A small masked image model, trained from scratch: norm rmsnorm, 88.7 epochs.
Rows from block 2 of a small masked image model, named by matrix and row number. Rows with one number belong to one neuron. Each number is 500 + 40 x the weight over its row's rms, rounded and kept within 0 to 999. All counts start at 0. Numbers have three digits each.
After each neuron's rows are labels from the 100 images, of 14848, where the neuron reaches its highest value: "colour at peak" is the nearest of a few named colours to the mean colour under the peak; "responds to" is what is common among them. Only what is clearly more common there than usual is listed. The data: photos of plants, animals and fungi (iNaturalist). In brackets: how many of the 100.
# fc1: MLP up (model.blocks.2.mlp.fc1.weight, 640x160), inputs 0-79
# fc2: MLP down (model.blocks.2.mlp.fc2.weight, 160x640, transposed), outputs 0-79

fc1.352:564534456474469467446492485503473467537466533462540479510548485460523563493492558532495507462498493503475466460489551628436530478461494475460524531463508559515478457433382491542540414542507539483467471448565511535311591531466471514513534548
fc2.352:464446527455464547545499496543489481566545418444500529530459453434502455486459480550501492527501531493509519457542434451513476523485539472461456469554541558558459533453528559440484553459447494473492497521516430513408511501514520493496562597
colour at peak: cyan (38); white (25)
responds to: class Aves (86); order Passeriformes (61)

fc1.88:558450406442502453516494515424434464543465497521559431478496498460484556550523487490538502518481410561426487454591510540456514485492507510409522582540511492519511445459458445505459502505519522508403489464598522499461495476506488502524508508
fc2.88:538433525519517428532522524517457461502454493528450503529525534511473511542496484553447559517471534541483498543542460503533535469498486556571463495528490446491543522494505505539507501477400489499439497481545462573527553447554508492520626519
colour at peak: white (36)
responds to: order Passeriformes (54)

fc1.86:465493486503524515563472480535446459473450524508436523496457603494467507516495493495473486469474517455503466540489443438448552522462482436478501498476475575543572462531501456505489569481471524455531517483484526466558521532505434494456505466
fc2.86:529529499517454497469483525515558466434467598499563456507500437455446450508484563500534512528447492527483524481566560482505526516519489456495466458469487477500530494429480531532502452556498500496410500508471424547518524456445503469435530512
colour at peak: brown (64)
responds to: phylum Arthropoda (85); class Insecta (83)

fc1.53:537512463531457552472498409531512513523487563565451504503542504426546524481524508491494588487507440473537494500495532537542465491488528477507405464509547433465567537515419449483511473514468511443507572493537436472506546539503451567472488564
fc2.53:473456488506484478412432444452518503537509470410507451532508491580488498451513512509472434519509510493500476538513483427533454519502466481426584532449554530490461488507530501469544532473511533508484429535492535457466509474462546508517443519
colour at peak: grey (76)
responds to: class Aves (85); order Passeriformes (54)

fc1.176:492520471579509576438497467488481510476485506492535455489498417513499555442509518431508488517505401505465474515545494565511556512411560392534556487522438506439495505531503466504541517529481511446420509510557553466468531546529477568501420418
fc2.176:492451538530556422440496535542520491506477450525471510523419477545537519502477496531516524531486559493501505608477575545501453494534522543438489491517489463531487441408530527476483455432480496512515426508451372576404510555563542493504553576
colour at peak: grey (75)
responds to: phylum Chordata (96); class Aves (95); order Passeriformes (74)

fc1.76:543512501396481497508509477498457516431504522586429491498569523543470585522471518512460555480456485529526501526559497500459513500476553564595553529512489515522484516505531462555585479500565538534454530492452544503494517533514479500497512504
fc2.76:465500588499569459489414523461460497520496510528447483465589585525417484523497469502511487523512517536431483470521490523520545498467529495539433473517461449535503516403509549426448483500470503544466515478506452487474529452469513526585449488
colour at peak: pink (36); red (27)
responds to: phylum Arthropoda (69); class Insecta (67)

fc1.34:510450502453536493495490568453479501466492534472560435515567475519471483548488517460520486465527514493476553564590443537443517496569486506484557520531515421568529418529512466477589520471474506518478451544562508547422508500496533477542515490
fc2.34:545449371476521462501482536531469491531502536494468523482467474504497584522471509482494465512511553524478500456483466449541511486529436517475515532521488511495539450559414444477401503464515481410574458459587499566563513540483494477491476540
colour at peak: grey (79)
responds to: order Passeriformes (57)

fc1.529:440584405534483513496514551486514488505502556446548484458532471590570511491519516501508489572557519545487476613483548489456550492460410470505499544454452507511547485528493490493549524516509537560445461522500495482487517414485539484500462543
fc2.529:581524552369543562512498502450475507478523517513519496517478482499571542576523525515502557509497608535471482456546472527423531500510518502526508463473556470444492445552521490515473475520458492480530527468501509454495522516574515518447451618
colour at peak: grey (76)
responds to: class Aves (87); order Anseriformes (27); family: Anatidae (27)

fc1.165:590464469541546505454548524527442499526430488485586501450534513540566565546524494430489534515489575573467470461548507527471490533469533499484492505521544502553518462475466507565429453557520500478453453492525517526446533548571491563517530559
fc2.165:518547538460476593555513487482505480444526470481496532486506457511488507518510454478499551550483492516426507509458555482491540497413521477526501458581405491414494519495490582516528509562485481440464522501478418519528483587580475524406540472
colour at peak: white (27)
responds to: class Aves (87); order Passeriformes (62)

fc1.252:508499452529502547474495411540463451430469503504494500502540478478531544544554546478467538460475482543463473488458550594497526538572499512463537503518459449496510481535446466523457513518538574508424502542465554551511535494483433527498512485
fc2.252:438481501489496527474521449501505490491484521446500484515476513503497486501488504531508547499514409528474530475524477475603509480522512478481610491509550580530578491505564555511595435560513482535425503541510492504532495406535485464478484488
colour at peak: green (44); black (39)
responds to: phylum Arthropoda (88); class Insecta (83)

fc1.115:480510462474465488442485505528500443462410472555450482495567531458513528515513543510519506485543492418482445566522449513475526479548495436511450554483527571515515519451558470529530423458530516505513487483475482503517507452450521460533550441
fc2.115:467584531497520453543468507495502494484475558525535493502526461528460515474483520547459438480489585470492491588475485565453483498512503513520490484538465528501503509502442454499550450568403498508429460496504474579480521412447448488560547485
colour at peak: brown (62)
responds to: phylum Arthropoda (69); class Insecta (64)

fc1.362:495499516545453511531518446539497485478469518496543474491466503451574516461504522509516532493537521533471491498472484446506508562556536510475472542529504525505515478573395510484400373566600499429510427522559486584543520549530489521476484464
fc2.362:436516470535501510515508511538487469460479463570487559498519482453464509488483503512541544465490496484536485423564527469480483491564421448515438512439472575524529525448600503483539483449531468470470473491459456462476483457455494487518517512
colour at peak: green (65)
responds to: phylum Arthropoda (64); class Insecta (63)

fc1.588:569435538468492550519493447473506495478564500468506439567522457514460468520424519401456547494532497521502527470550533472516543470538517513532449498498494462536468475484462532577545510473464520465476408546506440537467461479555449516531529603
fc2.588:411481416516437470509496456506510477448467506473491480487543471553486527473474499555522410494475443465505466546469583583494538492520487475469600505533473485505527483506521514475567464470515514496464541512489492478560542557474505532514474436
colour at peak: brown (53)
responds to: class Aves (85); order Passeriformes (72)

fc1.220:529452364492501470524548560464456496569482510545496505486549488464496517466503459519489513512480469570488529514510460542536524468493504531521457530575447476596518583513470376541454568489526488561473461510499530479469413454500419471489497490
fc2.220:448483511489466512510413549519472506550520438426539489532450429490495508491529541554492529451525513461523539470468466484438513533503471555505511498436499540556478481505435541520455528490514498515565476513485520548506477426456549453561604491
colour at peak: brown (50); black (27)
responds to: phylum Arthropoda (65); class Insecta (63)

fc1.14:552465524441511518472474514481520493556489591565548485488572556596562518466538503505425518449490490500470507511527482585467540549467529507537577528498442498577489463480403500503552514443484520427508473508616494511420546497514497483544485557
fc2.14:534525423545457547475392512483533490606537489512497542518472427498475562475497512557492484538501544529525494552453464569453528495601429594421425513478546508569475485502450506527498542469459499492505479507521506511474503504421536507490601557
colour at peak: cyan (37)
responds to: class Aves (92); phylum Chordata (92); order Passeriformes (75)

fc1.619:528544431452448493514539477463530515509503489437580514431474496559461507525503473494490538524560559521484492443544502413469459546533440462530458527522492454468534498502491443517527506534513509510494512521483578448519463437537492492514472506
fc2.619:466541468407446515518538569493491498602549471470456524453505513520501503524515468554557482508501506472507487490538495423533563529497474538490531501472469455508521508550586502485448532524529480512454566528500432439602484507477505515441414519
colour at peak: yellow (26)
responds to: phylum Arthropoda (62); class Insecta (61)

fc1.353:426524485434500530511563495540420486482447494493482436502462530527500519531464514453531499488490517507476461560477466524565466549513524511561534487468475452530551437443537411535554468439459490524481470405523492541481531512506465513502526532
fc2.353:492517491552529450500515534519479508488448517562567503529487618439497529509533466485531584467504487554515489480547516457492537527477518521527565512518485516552518526524572538500432420516534477455457541504567436469549482506510450499482421432
colour at peak: orange (44)
responds to: phylum Arthropoda (78); class Insecta (75)

fc1.258:471562426574489575441535458543466468417430628567458512459571474466558552489533516574478515486450471527545491486487425509475494514487546533559529471568502515522515548475553559536524495526470526583571545546556518527504555483500494448511495485
fc2.258:540561466537487564455480484538461457534496481519549484511527498480550537504512514489457565474490427529429502491483522448544543515467534480513459502500492512494546489520475456527500523551440481477506519509512410513504466502513455503457549461
colour at peak: brown (55)
responds to: order Passeriformes (52)

fc1.12:473546475447549485438483517427487516433479515522573455480538511516515579561440475454504490457449550551490491479515615487479453554507447473477543548494572428490534480477455508498408486506507568561406491529510472510422520537463512512515539490
fc2.12:498456483533520498540470521556426476492514492507513450490481483447535497550564546507430522486497480550524515594471409489491572483490448517564515525480532523564507479547488478501447551547465522509558452493510539422558516494452510503589442502
colour at peak: white (65)
responds to: order Passeriformes (58)

fc1.250:526504439481492418542522451441535542533537563513513503544455547449544534488559497446514462436468451526524512486462517531496499487495484476499449503476480552529519415514465417563515519504597559452567520468514501592479449491502478527530479470
fc2.250:497515510541514470484573565512491501393499516502505492489580480518406490522473554524424445549488495518521532513504525553441534496408444591524547511539438469489527544599511498476561531490391525526410532457526549467526500462484556521530479487
colour at peak: pink (33); white (29)
responds to: order Passeriformes (54)

fc1.609:467493508485376520524524404544519437467481485495438492547498478468496476542523461481542554453475531528545528493496484550593541522466540458512501501519489513567529436527478429521572454414554508476513528488514484460523472483527516522554456488
fc2.609:506531581516510536512534497489440489507517433507502444470550561505550469555529507494533562510513490545499518491501492563526562497458550526521482483429393484473485497519491479449533527534478505512495531493443592455495477473519527511465399478
colour at peak: yellow (27)
responds to: phylum Arthropoda (74); class Insecta (72)

fc1.77:557437453509483424496479446471504537518521492545473527444565506499421473512535527452514513417479585472509491494489481528546524502504544402526562497537450510549510533516454489499522534527577532456474503520540546495543491429483483475568502522
fc2.77:576462520550508420466580486505509500474553501587470476470446494423552499491511514465485486506499541471501480420509528507473484489462554471526499488467547488482471523566514502522499566559506503484578461492456485485444493554581495500451442541
colour at peak: green (55)
responds to: phylum Arthropoda (80); class Insecta (72)

fc1.4:519423489408548478567526453474455502471493515631609495510502541507537539482520552499482458489433490509563487498589517541462557519497509398457512478527465458484515520491483524491470460486549510523449561506535469521478535500522496516541513492
fc2.4:518449519581503467501482517543509487526483523438496465502474477528422545470517469532476524480504400530509494501454454495496551499467436472476443529435496556523481483485565484489462557558473494482562477539441531416472534472465516474518413493
colour at peak: cyan (39)
responds to: class Aves (85); order Passeriformes (63)

fc1.137:492534543512531569453439443551487477460508550491557468521500488499480541499524513500510497495511528527495538476509461502428476459503497480504489466538406494518505454457512606556509462493429522477486534492490529512460503520490530505479529487
fc2.137:479460534522497481513466550453453438532484431527517471505458447404470473508515480545461507442476485521565514473472398461528513491545514508460466542498525515541527489478448426453494506495496507521597458525502452579533500492521491490543584519
colour at peak: brown (49)
responds to: class Aves (84); order Passeriformes (53)

fc1.329:529448367513493518473528479458465518530436519559610465563488465497469564502513516482486518503457538505472454420525522570555495503503543524491508577470469518518458426444468477487556512484491500438518458508515563491454512549517483537546497461
fc2.329:502466453457505583578544421525450459516490471582485525482399451443463495510477531515507527501501522542576516426473496496519559522572508470511494469532535474436549515579527471485467566541572483523492501508487438512481456524506507493441421521
colour at peak: white (74)
responds to: order Passeriformes (57)

fc1.189:525466361478499597463550516575496526516502513504532537497536475487529514522512541520462474488454420483466522439466520493533540465478462560561568458499456449514508480539580472523584540533542513447428539484460468420548527417527496505527418520
fc2.189:419500495457501559524449458411489516503488573511495465477461525526543508508455522449479479501494508518503513515504425502509499499466510508533467481435476500492486502531451485501499458581507510514470540483505488439513506645532465494491380500
colour at peak: grey (95)
responds to: phylum Chordata (97); class Aves (96); order Anseriformes (42); family: Anatidae (42)

fc1.56:410440547465504522592554469505521521491521524555531466523445459544486503555526594521501466475504577538480549526498467524463514504524512455545539502463489512555480562471510510450560451498514433501545462611554499446474424440530535472567508419
fc2.56:477527488534503476531456502511504505489496428470471528488599501457508496435492471417483475483502397462512497444445388500431488501413495444547404489477485538445480550535454520484544475529494509464509491537465519494498505550557493496521523459
colour at peak: cyan (50)
responds to: class Aves (90); order Accipitriformes (36); family: Accipitridae (29)